config = dict(
    dataset='photos of plants, animals and fungi (iNaturalist)',
    train_examples=38949,
    horizontal_flip=True,
    inner_norm=False,
)
Rows from block 2 of a small image classifier, named by matrix and row number. Rows with one number belong to one neuron. Each number is 500 + 50 x the weight over its row's rms, rounded and kept within 0 to 999. All counts start at 0. Numbers have three digits each.
After each neuron's rows are labels from the 100 images, of 14848, where the neuron reaches its largest size: "responds to" is what is common among them. Only what is clearly more common there than usual is listed. The data: photos of plants, animals and fungi (iNaturalist). In brackets: how many of the 100.
# gate: MLP gate (model.blocks.2.mlp.gate.weight, 672x256), inputs 172-255
# fc1: MLP up (model.blocks.2.mlp.fc1.weight, 672x256), inputs 172-255
# fc2: MLP down (model.blocks.2.mlp.fc2.weight, 256x672, transposed), outputs 172-255

gate.519:579516467406434463468443506417494510380493461488491493457593561563501508524540476485462462519520544462498427593512489489539512473504448531478520505496493597564496509596540489553473477550437513438487505548439407510492471477493470481494535598432441519533
fc1.519:556550451485457522460489486477520471396470522460520483500555613502541507433520506513455562481475520521469438487505554520512495492600507472567473516456466469478550484602452576588372528516470430493539500547441583493455468484447520495449548475460454468630
fc2.519:448481443572458488476557556474516567444462511504486454478543551500529445448581508499458417552461496553535477564482509544493430528502422520494471493473502384534534544569589523527536528522596595495444553483502581500465526497503443565427381484500570563455
responds to: phylum Arthropoda (77); class Insecta (76); order Lepidoptera (46); family: Nymphalidae (26)

gate.560:573516551546511501512558393532488520569414546526576530473498575488540496548546431428510486448475458508533587393535512508554428441462485458479501439559503487444477481542526431575471501410478528428528530513419500469483468527415499501502512513573404439395
fc1.560:517523523507557487565473450612464511538482494457480504506496535402504488582546507527483401540458488560530581469505501587516459481427509576501474487550486407506440516569423565530607523476438452496486524516401558499425483564508383515518468500565530520484
fc2.560:546494496503498422475516444420517503460499447513507527567465521567431453533516556467475526461505483524379482518585453469453519483530493542500565554498384474408586512571521407459423454484516483406361470454495621544518609465433407555534518515548464450476
responds to: phylum Arthropoda (73); class Insecta (72); order Lepidoptera (36)

gate.428:540453471538482430426523551509455446426539553480543531602440440434508496503588498486593431521488565476657513519482543513480501504506580516455585534501412523442544515461478556459500507420495614499518431443551529490457417541519495481485518518439586425469
fc1.428:415456454520560433474426542450530524518418529522461434442522492506494463494549557502501412523512604550455515626545547525467528450514452530461534465555498398399528469534575542505446437488501498507464523497571482454569549561475530479472473444496533468482
fc2.428:420495546576515551410517567515526581484548439541623508483482538441474536492563533393502547513486520526501441493478510564407517527444513427375454469470411521464514514617500464623562504472593476504452546518459391515561446557526552536443468444461467553492
responds to: class Insecta (66); phylum Arthropoda (66); order Lepidoptera (38)

gate.656:498556496449541492567469481518539474501487513443439513573537546511502598561488505470503421549527543514489445538520476613494529629564520557485460445541482515481450411394513453509556514507465504468490480518449463629513483456525480452535435409515606467440
fc1.656:575466479546475547562507563481434469516491500550537516432583475500383474513494487501499531438467498503517578474449549457571456425524489468540611507469503522491532616542501542455498523503466511537535513480471505392499524547480521497489533573437447588448
fc2.656:484572446499579510497529466562442397502510507420566464478488481479521516550513487466577402431476424451430520555419614490558525472543481526525494526471524391490511528476501507560522568538522482520545483499493503390584549527462366516567395446440492480547
responds to: kingdom Plantae (31); phylum Tracheophyta (31); class Magnoliopsida (25)

gate.431:475485509483562540531548480434491510524567439570500553470579436481492535363478446531469585526594547537451447487483546435456468469479502497596486470547448494552611538460486558495444484571528453535467541541481561509456579472471494491527480455582594503422
fc1.431:540565503521466511571417564491460522477575484510330582407539513517503452556470471422520535561462411480480447453509556541506502575467506500496573466519449550497540425540535479565501448450450444432480469469502542470436467524532540494453484617508456429372
fc2.431:416443420355505481551477531480435552474535484482478502449451485510543506474473487441528538600470519477507452408501513598521510470538445584485537429483612518546483533479575506539430528584546470387494539430516457480565477466547502423570530432550601548595
responds to: phylum Chordata (92); class Aves (90)

gate.404:408498496556532388484483581505469442509525461546510516549397499484525513498496569441445386477548528560461521519513519455543530455485480467498555477487536493431541535509595440474528523392527426639466433474524580499521556405536515545420563555451469573486
fc1.404:437509584464508465479510627526510416549508519507509487532518493568478544487492565529492453540458507526533488514461528454544567506515502450494466455561414489533583566533586520438486506555496493548468510568413507471522511478535450492517489619555497493500
fc2.404:496529506517570504403462530475456530436514483434482424513455478523558538491507474576487453570552513416554508502485510452455602515510413528452438480424520456537486485432529448386614591459494368491444479493531529419545510523487526554503561472513509542398
responds to: phylum Arthropoda (64); class Insecta (62)

gate.345:496424548554529477505490481427478494482420548537467519595401543488467499502535551388573527445501442502504543498448590561498469530578512393483534511532512470582534458490504563473505439613504403539455458406437537489448498462497515483458448518504584433496
fc1.345:531546491524474522490549557486472553533500477418445530349523489516559440527463473553465457495377537484509400390503527580422507457512452515567511550462429445513459556527539498488545541545563527566507516480541519457521550498542483465481481510474551614565
fc2.345:529538462499508468510510461549511456570573494457452540505464458529554488563496489568464541487405483449495534469527550445504490579548529465425559467515452467521599541586502489493557640423538447517481548504508497457462518461483445453563471454447423438476
responds to: phylum Tracheophyta (34); kingdom Plantae (34)

gate.95:546548496527501501540547460487525540397481568591565513583529492509518470476514406522540627465533395493497560582449560513401473482506554454477530513535431554516512493478472435488470516504528523482459433501567427446460526536448511469437456441539502556474
fc1.95:486483532563440505554548447481487465445531562470500382497543574502447459563588543508530529486541483504524532486415385507529388479433529430420497492497493461446472568479500432486580556562542486584465412525516437508531597544483539556381444515441515475498
fc2.95:535455540469397473598449567468511564564507464506502599512496534506430506539553465535420523576522513498478555563530481527572547446507482593564548524472627438446507476564476427535469504510547358562497482479504437518460532477480487459503510485468487475487
responds to: class Aves (86); order Passeriformes (50)

gate.552:538491518436598454550561514491433506500519468541526489564502566483563432507539459497570420474460627555444546506494535483504487495509542410557534511524460574498482500481430439517485438475578501571471563472421503568447439396422516503427491381544545567507
fc1.552:483542518507601441477545507450456496587516402508593511546554554548493548410446516503536522437552467529547489427430484571498515503481440488551501503464535475541553513452522475526508505589457568483538512500437439439495498473479467481407419410473440534537
fc2.552:517410524563525496452605425447521434418498443394475511503535514537578511517500502541532472498457473415486381461442485440593460551570549447489507509515511496492518505519538489561491453546524429509449534498567556421468473533495575508465549418392471514475
responds to: phylum Arthropoda (69); class Insecta (67)

gate.449:514389499486480455514549504544392377519490555490568495549445531475542488542426424471541492460500601574463479465516414434562434459575560524541540481556529515549537476522515523453570546534453557510487562488469429459502568464519465528514514463546507409562
fc1.449:598616490582560556599519466553517491461550461533480431530531411505513529498520558525545546556465414454483528477494544528482581518490454519455421495464533505585493505464459449442420481436527508479563512514628593505487455522501472431498465501559551534560
fc2.449:509571461489528470480477437494498409582488545556494601531460411512578515474492517560518558484504576508468569514427575511519368475437416455545497525497522507538504475511561497485477450481466521579491455428355499464457515463519436465561483521524408512520
responds to: class Insecta (71); phylum Arthropoda (71)

gate.572:524572419517543516522458520424435466515490555504519423504553524488619562448420465522520534497499448413513424558477521464405466372570506545494426637526498463475502516596531541481524470527536469599485519493550473437528527582461573557460517535531486382492
fc1.572:531623427523548544513457479458500448441409533464510437471511457528563496526451488575439505460498446532541436530513537463448503451603605529524418553485436516462514539567485504509561454502549498633511487532464507448478534562454468554473626512468484470470
fc2.572:563466525406507444551449579570502481505519457458490495488465516500526518531548483531538471496439488449520502567483513517441495551478416442472433516520483586603455498495492563523426438577541449399558467446547476476547486513446462451413484522493437479506
responds to: kingdom Plantae (31); phylum Tracheophyta (31); class Magnoliopsida (26)

gate.577:552531412507484609542534568494443479405547493524516550463511508481497510470596467469560541447414496467555588451535543553462532557589442499595421413348620552534477522527457579509486601496514564460486441547541478520489529520468444558488503489511631479474
fc1.577:561513433539506539471570554569476487475447505577483476502585490440391579534577449431595559479498433550571612485587408499493520511554547507546466451488519531510499507538445437488473515396526561589531433500532543443641461438449458492423512515531572489424
fc2.577:577487445480500454578484530481547525503537531480472357555448480565401478498479448451510443571467529467566475529519578523421465552393484496489494610529458422527492593580459445401533439484471493493461565570490479521504532560570553589530521498452414457462
responds to: order Lepidoptera (35)

gate.276:501611464502494446523495461562398481436453555509397531428510540458532593569476485541463467504428524368514477417499490456438570536452609524472512508438538474455438508522599479505535447515622514482558442379476540518561573494431597506463424545502481492485
fc1.276:483538496392515565319491512519459516481569477541470449504496504474471396527565519591508495510518569527452518479533560413471516495544536524481618499490521488503543557567573414525536450425574492588538556566508577442556537542533507496555522485520466596479
fc2.276:563444464451619561539472556449537462447431474515451502446421568496509518577483531472579556482473521490446434567427458401382629575604429532598523443597511523483491503495418528427569453427477506492469538545493485536415512495512512548520561524537561544454
responds to: phylum Chordata (92); class Aves (88)

gate.306:517473536470457455588475498512556592388484431491509424520488449546447360453475501541482487570477537510490505550505547496451553478515532415555569535495488510470557497503437406456519537504568511514460474499559436423509507637547441543469530467512558458460
fc1.306:542504432451552574508446549504519449573493552529497481533424438480444490490545497489510544559485437484543453440625456422508640553472476493435551514513508460470497504482476494471437394508486491504495480568527493431534424579504442509642557488502447418485
fc2.306:530424534458484514534446496556514542456548443504479501507529491512498552496535517464430510452598513546601531456524552465604504398559467551410546504549510514413541504461494461510478457485439584533532436505474500522498469520499501546532491552434538382495
responds to: order Lepidoptera (31)

gate.214:421529444487495494507529483558502461502547546575397433597442550562463578491555423478442419530518441493458517444507421528568475515451456571527478487565492459551521581513618483460531488443589487420555553442566502452483581463429419478516523550409548477496
fc1.214:540515452467546475517456504489472495539514561524565464421479473460552459573450476409584436486513611553561502479614566452439536477460479486458479520456532603416455416473488404551576433473548576506457416490508520379517546478498578497538468485493449565492
fc2.214:525446463522500434427521517439460478430617638484435415465443553538566513593526437517521555498495476452543531533530495529495530470461399442491503552504441496350462514480487488554495389571446547509385546553588478490500613466560459497423543404504489556461
responds to: order Passeriformes (55)

gate.266:483521508450497619444492585479441440390463480510503609539480454468624495512508391515426494479543480520481423429498452470510529450587448502591495492544486555453550622454559559520389529592448482617501562514591551611501495556566531483492468491458484450488
fc1.266:525466511477498591503494544465513428455445503547540525500529420475496520567490431505460459451565502453456454474540500437518518512594500536497512463536612501481472517453606506512435548617390591607541449553452566581484502581540577493483546438576556480458
fc2.266:571451552553507478595510454508484545548507446521528567513498542517459504457457514436459487422442466565496514564428464475547483505473499491358486484434469388500426527414501450377488466510437652430557510435542496549454428561415531501579448557482469524539
responds to: class Aves (99); phylum Chordata (99)

gate.605:564452415419501497457458465404425446484603505487468548492492448470446485452543474381519406526458502495514472495556541555477486462535529492404517517473548506504519664586526493462549591530468523587519517476521518501444581558489479486517503539469454518473
fc1.605:490501514508450531525576501414511495496531508487506506526459531462485539531460418574515515539583515477500504466429449485584526461525458378507515550545426488411495444432427583556497461516553523490563460477410474535455417573491404503490439467537493482496
fc2.605:556489505483426458460523574452467402519560562499459503508533449538448486658525447516459517534497529543477515532394480637458479478457465544458437510474541438387418557503592432452500467519563493448506516519492590510559492492532569529458467497444553438496
responds to: order Charadriiformes (26)

gate.153:553538651490485537479454495409505490478521438458463590511451490473484463558508554564495480479583460492554457465539537553507514468492608551555455461505537492385407527509436499468519461522478509505524565539566517511511460540437577503508503456505504550456
fc1.153:476508594432511507481501499580515441544546500404472508530592407585521516607476461557515539483483468579494542582413519546403403553497509469608469431484513499464504465584502508502513443558486500481475517508473438481515517539522552536496425429539517509472
fc2.153:384498540426544537540551565471610461436454503421529513520444481524465447490463474526549516564472528464466475382529445483571481565480493465594512430498437426533406463635576541567549535488437387444497479484435519479496461643542507521474530549520508467465
responds to: phylum Tracheophyta (27); kingdom Plantae (27)

gate.110:414531449478430554489503570565374480589561474438342453542535527405554525597569429449411571489493542507551469554457519517519473465545482539484441472500539604476439542540528455494563551504533592546492543513486582527527549483532404511501449437518422456472
fc1.110:492515563510525500512457481519478460372508571569592496377439462532399498451507507546473482552459549495465519479557468466524551550473493493452497554472517444600519480486447478623522488530493533473496506513466366526451478481407594471502506583475544532565
fc2.110:470522542443598415438434546596466580435466491571502503565484445573469402518381530570507469435468535456521525559544462461539509479581414491547437454544462476512496558482502527507468558524541469507542446481410421515543542505430553535445532561459528521498
responds to: order Odonata (30)

gate.208:479497550525513543523439577508472426530524497539513535490543546519524526485568486550533453529566555607527484511456589540509407428533521462461506542457522551554493577580458398568580442573535552439430491562451493475447517526484522508549444528594494432565
fc1.208:542520439432533578509482496436423600502563527507489540523469416510463550470414530486496488503473486444544522434529423478448499583435523505475539501522506536528555504437547536419474503446553484485473509553582513549478523453457478499443551495534428598460
fc2.208:440453556477585521428445539558439527517472534509535424510498508498457481541557500465461540581490492490472552521587506554521552507566458542457520485496486415506487534557475512411391581492510486478487487558455525477457444477473460497430554546509446557577
responds to: class Insecta (60); phylum Arthropoda (60)

gate.58:427510481466450573514426461530409495543393467530458464495561646485536517503633542559428466494615546517381530620565524498466549536538493609577485458507549493422526565476497477499496542467542497542482568499477445468515481538474527449402454531508488463520
fc1.58:501436467580446494590540526550475438532508540520494538499505504525428565508457476567444503520549471533397367426497493449433517552466488566556425525422493462567554571492473496597528513478486572369529546459494558480489503552418432382469513548580476477468
fc2.58:574519485577443544399485591495557404474438507522478443507452496571498544527470504517475484572523336427573481472479519431516545475517469508417448508571492508519564604433511564480522456507569470555568455442580403459495550486404419543488450452459558469537
responds to: class Aves (98); phylum Chordata (98)

gate.311:503532496560410577488513520552628538498519518437480479533529522556556512515566401480424625565470495596560457502456539477522504494513521593523443447528470416527475542557568491447461464475503480444517487497492466501530495462495471430427526434591580449521
fc1.311:521488514611443463529452466538542436505519512498592463472530517538531500563535523453546564560440480477522449465504566478454542507487439563552453456548447498555473485571485626413482388434541553505565430537562434515495468466511525389336474520553479462511
fc2.311:528638434534455589505592540496555455515510573515575414598485467448471555498549519461544501543528500464476482514458595508607529416474508528525524589437573454480543543531533516485524480516538531469421406452553517540405551450426523548427470444466489437528
responds to: class Insecta (63); phylum Arthropoda (63); order Lepidoptera (34)

gate.466:530537434438504544443552491398435402469519585509514511559530513490594502453619539534408496505498473501584545584605539467398513519464411473598458509560560522533464534599455508445480563505446405599510516547531486486416521473401584500512547466460474497472
fc1.466:498589520388491459373464466404532513529513557558514570586489491489527479399496582566517506479476547497537546526594554429453526476468391522554500507492567470524496489519523459470510523472454438458515521484455530551462457511490522569477557517485495534397
fc2.466:498502584500585472488508416504505514536565439458550499440521545407485582529465451516530485584467475572535477518589389447555558614574485502588562509573509510482485531443529445546554468565546511583521477509474512488494511468477474405548458501423485523410
responds to: order Passeriformes (56)

gate.634:488618453529435504426532436493488537471474497536471464602521550501486425581484516541431514475455471522586512533526478546486494483478525494489576490462478572496493525481579508496481546500411514495454551417560477443491495499540385619428492503447461472564
fc1.634:597525533616456545485398524498479447550485470480483495444537441457536483533552582452375500502466447436572506501440556505427471543593492479493513545442525545441496533464603467501525471460486448423532434468470515519437516539541409539502473540559453502502
fc2.634:518467464475452464506465529530472495429592493511569458441553435427452512476394549496552529489528472465455598479396547436431459519511517451462476536564565532488478424415536435428490476478538529502374420522513469640491551498520476487451494388437491529505
responds to: phylum Arthropoda (76); class Insecta (75); order Lepidoptera (32)

gate.480:519555523472428453525557518364516542485484507502541545471557531448439534475533547533558536515545449506445511479468385438592473430467507511555395448506492571475557493546506441451495502499513521523630499583559559539530488550535486489509480525490530551543
fc1.480:534573499467483491528500528450535518511469493585516501502621521455489487474580509491647500500468488466488478490446416441526555444496423466511448470439509486458517472570502499422474513445493434532600465551499533566485399548484501474522459501513474520499
fc2.480:450519487602467474523594580448538508618563563483479404413555573504497469523454495454487548490499586495454501449507490609623540498511558451489511481617506496475484380465587442521452421478514536482502558601468554501527500490543436503611457558460483449505
responds to: order Passeriformes (59)

gate.142:514536537574473508522537486420546504447482461479459436464490490402437510627460418531545518522424526403517426529400556471382515431478575494503472421512542492499562505519421531435521503523506598571469531534506536491485488452505454560471461528560561401523
fc1.142:517434380451506505475525565479558473456496495464536482550550453502557574479510494486546550536441389582590633542506547512600468563459477541456487432472469398489464556390485444484565434413502407535522494592506514509475537569528393525582552530474459548548
fc2.142:501492517490507482387404414435524574436444536555474462529388483493560523451552457536458524465506608552440594507477501504571476433499503550498488487524451538491571514421639522512527523490544505529490480513471543524551518457512404480566477442502562454507
responds to: order Lepidoptera (31)

gate.513:478555479513516530476468566353504588581496479475543497518419409445594486480458539500511573442473480609494443525568530562451542460582561537408537517553508583553532563438586598576531486571470405439512540494508478474570379525473498497453448428559496492437
fc1.513:488396497487480520484450454525446435472543501555487393421524470515428577581454453538509530456559514507542545460437560483470492561560508445460491454468486442541488494453467514401504527427531462556462462472567504505452574584389533566530570487504546552498
fc2.513:411474500501559454545514509416544453498545509501511509432409584541479473456545531424581465481409524387524431587493386485533627555519556494561435557519501455538521488424575544441475478542476447541524591511488475496479477519573474495464492455534510517536
responds to: order Anseriformes (27); family: Anatidae (27)

gate.628:516507429567453536474548491462515526460446473458462477520455507389633542490564487536555535497609554563470529505487402503533545446586515474469481364514482503503487508541513494518525519510437356482475528522504548518486527513521490474496425460501476527527
fc1.628:475610409468587560494564506458538409498468477538504529568472536566549507464543523559425464567474433452435564536501505533534481594373443597443488517528515449427490453480499552495426551396566520543490537536460539475432442418541453526611648502500496532596
fc2.628:588513486480542536412476410461551582603500574537441444515474506498525562484431429454603505436457506521547473541492580472571536554440539516552504594617614501493467533421474530532427574490481546512531482512378452558467439453491534539481534546472562503472
responds to: order Lepidoptera (31)

gate.7:467558525542525456467468476532448528567517462539433477473466584460488458417425428405482480522556528493580459389507456480498502535563509576615541510489511545512515505535620498508563474451451525498445541557460452541513457459464572541492446563584490436475
fc1.7:554557543471450505556591449480519534447494501520447497592502474558555489565457546601547547480446507520484597541489512558494557406435398419526572499494481505448495540536435438483507473511505455538537509448435492508484458558461394438480533527497533588559
fc2.7:470455585571494503551513491499444527494451485430489509559483611469550451552538545469399520561458535540489577516482551431441529585537532596558466356473656517528433475421613474478483488530398474416470380500447568572550546458499448505440531509453568524431
responds to: class Insecta (66); phylum Arthropoda (66); order Hymenoptera (26)

gate.144:504432538508476486542484574542468488484528459543479540420447536395509502465571520551541497432385566552353587507435588532457560484445472495528529455476443500523546454521534573504573532511461545574507592463479512489498433494415501438542483461492476453402
fc1.144:556468473456438447529608421487535484475488549497525457557425518469535463514451490411527517516548535453523489434449420460525372490503512525429626420426500514578480502525553418497504421496429483454470494497495524446475565484476518574443489541451414509526
fc2.144:581430511500439470518516476468542457467500572428479485526500509497593549517534560468417498472539445434483567367450517487474545541544517477407502466448560586448472465493460493542481506467541461507535507462449468478450488561503502541462555577446553521461
responds to: phylum Chordata (97); class Aves (96)

gate.193:417437479400476468492476540488431483494514531537485508507498539552441487425501541481511512443499554444499487543474475502503523481540466542517484491475608463504536584611459461472516581421516568657385575563477531548546523437448469576450557429437530435442
fc1.193:476443525456466509507472479530462546537474548532500509485514558602442504368468465569448512386565469470473538583465543491434502515566511533550406511413528539532521571593484431471528587482452495598375571478555622502478488464478423527423516489464502430451
fc2.193:538485438514561548445422574485504541520523549457563419562588445441537546501483546552487496553440511540606471453573502438476499568525552477483395512578461511549543497479498468489413569431585514474518519527460472488494413483530451551582514486553544456488
responds to: order Passeriformes (57)

gate.568:562491550498625489472524483502483511457588462546477504449528548368510452491491485573536571456422572612528518507525468499493533457568467501526490456429476543621496501388490449555557435559496492412461458528503503445478537408473371526511526542541498464507
fc1.568:472441492487592474517554453493447533452543513510530509506558527434525444453508541554527554478414574508535558489528493482563448458601483452510532463371436434553512500427471449489540420572445545499449482502503536508460556382471427458544513477552487467522
fc2.568:468502391532430464546468513489487466597473531544564627533492450502563510557482479460471521402466472556482480471548566504488460613449555500533493520439567506479465570559500500488509450463464580511492499480452474478461405522454497478496430508416576465464
responds to: phylum Tracheophyta (29); kingdom Plantae (29)

gate.56:459557500535477526519479511554455447578436574528456532554498348532476528570511423474467492550493486478474495473555413491486406513462386496432437544548496489574496561494491549452483604494671469538500624485404520516564593459508562509438499480540415520460
fc1.56:524500534435437488465488458474457514489485487462475427535558430448467515518561581505462523462462503541496550535482551529476513509480580461416372535528503487571482441477479514446472523494557447469422529508537476547460575444459550504405473558543455474401
fc2.56:449508524498495484471546508525367587558572351501593463484539358544479560570502600553480484489600470481472406535417570527536537471501506496520469424526495475546561483497448553560398514504600424454518493510498451519495528461498521426491468453495507464488
responds to: phylum Chordata (92); class Aves (89)

gate.106:504459540511544500545451510474477482547560486517452547615406457489458532481494484519533659583424473524527580513459483355581581469479509558459456489529534421469437446499525528525597491479425544502513515498576516496553512513516457509419414469503423448454
fc1.106:475521550423478513501509484540532404459557581462431582547405503476453545478458513479475497469479430505503452530499385515564501485451477540461535493542486488418406400563458536600526531523534434551549513554485624535492428362510505412498446455543497544492
fc2.106:462405489535505430523523533539475412524462523491540453524496527494566513599534446454541429507496474449505465441483542405470452512592450404433576467573514462480516591484545519493476516516581467585564537517486567517397576498496454478489471597582483525516
responds to: order Lepidoptera (40)

gate.251:551548517450462432463524460550456523527545412449484525542468516516440568593548546473511489474566574445493461492478529542462440510456598486465552537566544504507460509388430501517549565478545455442481578580519485582462477496381528436543520537479636451440
fc1.251:525432500506470436475448576488412513514508508528440456453601558443486434590449562573582484533523524500544473446472585508486519428428449555552506457494495485475508475451578524561595528486497501466472488547526464471457571431525398470520529475449488504539
fc2.251:482484549508452540386523556410489486511509553563496567523548545411601501480528559571547602414485482393564449602493528580558543609435524559483514478451532532465517509469600480518527562501564526475468524466593507606538507533511465479460460478622528442546
responds to: order Passeriformes (51)

gate.524:422509508484486486498471555499506579540457438482509482513495440556538471440446575513564537547505492486480538504494449397478505553509460461569590435402489440489384479565541573480660464487495525485569526518561424516539554448517452516566592536527516511546
fc1.524:431542587463472506453495588480461501475555484438427539478482470535598439538599509470516505520504442518492482510467493448437587527510496481500505521482496554448453521557558474515574484532515556470448494611436528501494498394459516417575559551494468496533
fc2.524:474532458458569474528500612426458484481432450463378464438524579554538436503541543386562534533429549530479458455564443492474471482594510497471466492540548537500540469514534492558457511500505469512531542424529445557434528501416574501558509624468373490483
responds to: order Lepidoptera (33)

gate.143:537539555571507523415552590536359481473523472602408408500512434487440503456474499445504518455491467507449520478507448441591481466516523491475446527481445583480516557475533556525437507486401521541506554629560546522505430523511487565499543532472532415546
fc1.143:514482540470542568525534514544502540441473465550454466453630406459446416493523461474539515453441505498520458476442494500616545473454492540504459525499514465507570431489622593492477474503405492535463560521440535612517553495517444530528458395418470329498
fc2.143:485554577468435580609409596510544467434513514482525583525531476460543456456546552427532506447556490436411528504533531517418472516623591535522460450507543558518420430506495487537511453476537534491542502503572424548425567465490515411422536512523525486486
responds to: phylum Arthropoda (67); class Insecta (66); order Lepidoptera (37)

gate.307:485548415518411493500446607494436449511565547585562534471530444524568459514491478496512576590520541565540443460476475448526508501488349573418534535508509485440545515434494473411448523467537553507499429434510584541483431396450487490535571531493496571494
fc1.307:494560436498492566502575388439530486455424585499402483528514454551436497459492586406479534567529530469477573557612467490464524448505541481541599606470538562442483493560519500515510480631519525514524443547471490471474544481479525559534459487578482479506
fc2.307:551552502446509468519514419439560554483499485505422506450459495544515484567585487542486489424553545451495474622530486506622539525497439410592525480584424443456422456530549511461461425468515559540487471494383550505428372461446497564610457470516514400509
responds to: class Aves (83)

gate.304:512601400497473486528498508535593568507556456452544514483563549478454509410522461488591439488520575486547532504413537528512550488467444440510477552497618412569537445563493492477388471482540446513365502504538478593500440450503442557466558541497530511532
fc1.304:488363491442475416526485458440492502483514554535433525522394439441530488536511571530495562503534398489472452475526438510455535470537555545458512507522355527546537504419534473454583584544433457505649586499542548354499484544461607480482542467502518463486
fc2.304:514518459500513489507467471515497497570544487547474516485497527481550497485441591417438451489542615529483485447466577426520554524488499470465522631505469361488524555511427518442473484622497474524507644450574611494438549442455516546420503475426469514479
responds to: order Lepidoptera (38)

gate.183:555432573520376463573561482483402405487466517506449432480467439493503487474546500491533507571511519536486443526431427541524452486431510453449605508546448464486536544495467511496544489459435596466478468531567575445513429469547456522535530489539537454448
fc1.183:468542442530402484567535447455491477491555547501457530542538533493548433507452426479377490520505391472543432463494519576527522534546450469522505469554519478388458528442487573474500412497583487501541492539491570521475402586551337502495536477543502487379
fc2.183:453505425595518444459374515529516430453488478410449483534529536518447528487459569440522457480501626504580610408507514478579483554549515484544517598359487425551467489464475575445520459545600510523541502486522484425499514474462517499474469528467503558472
responds to: class Insecta (64); phylum Arthropoda (64); order Lepidoptera (38)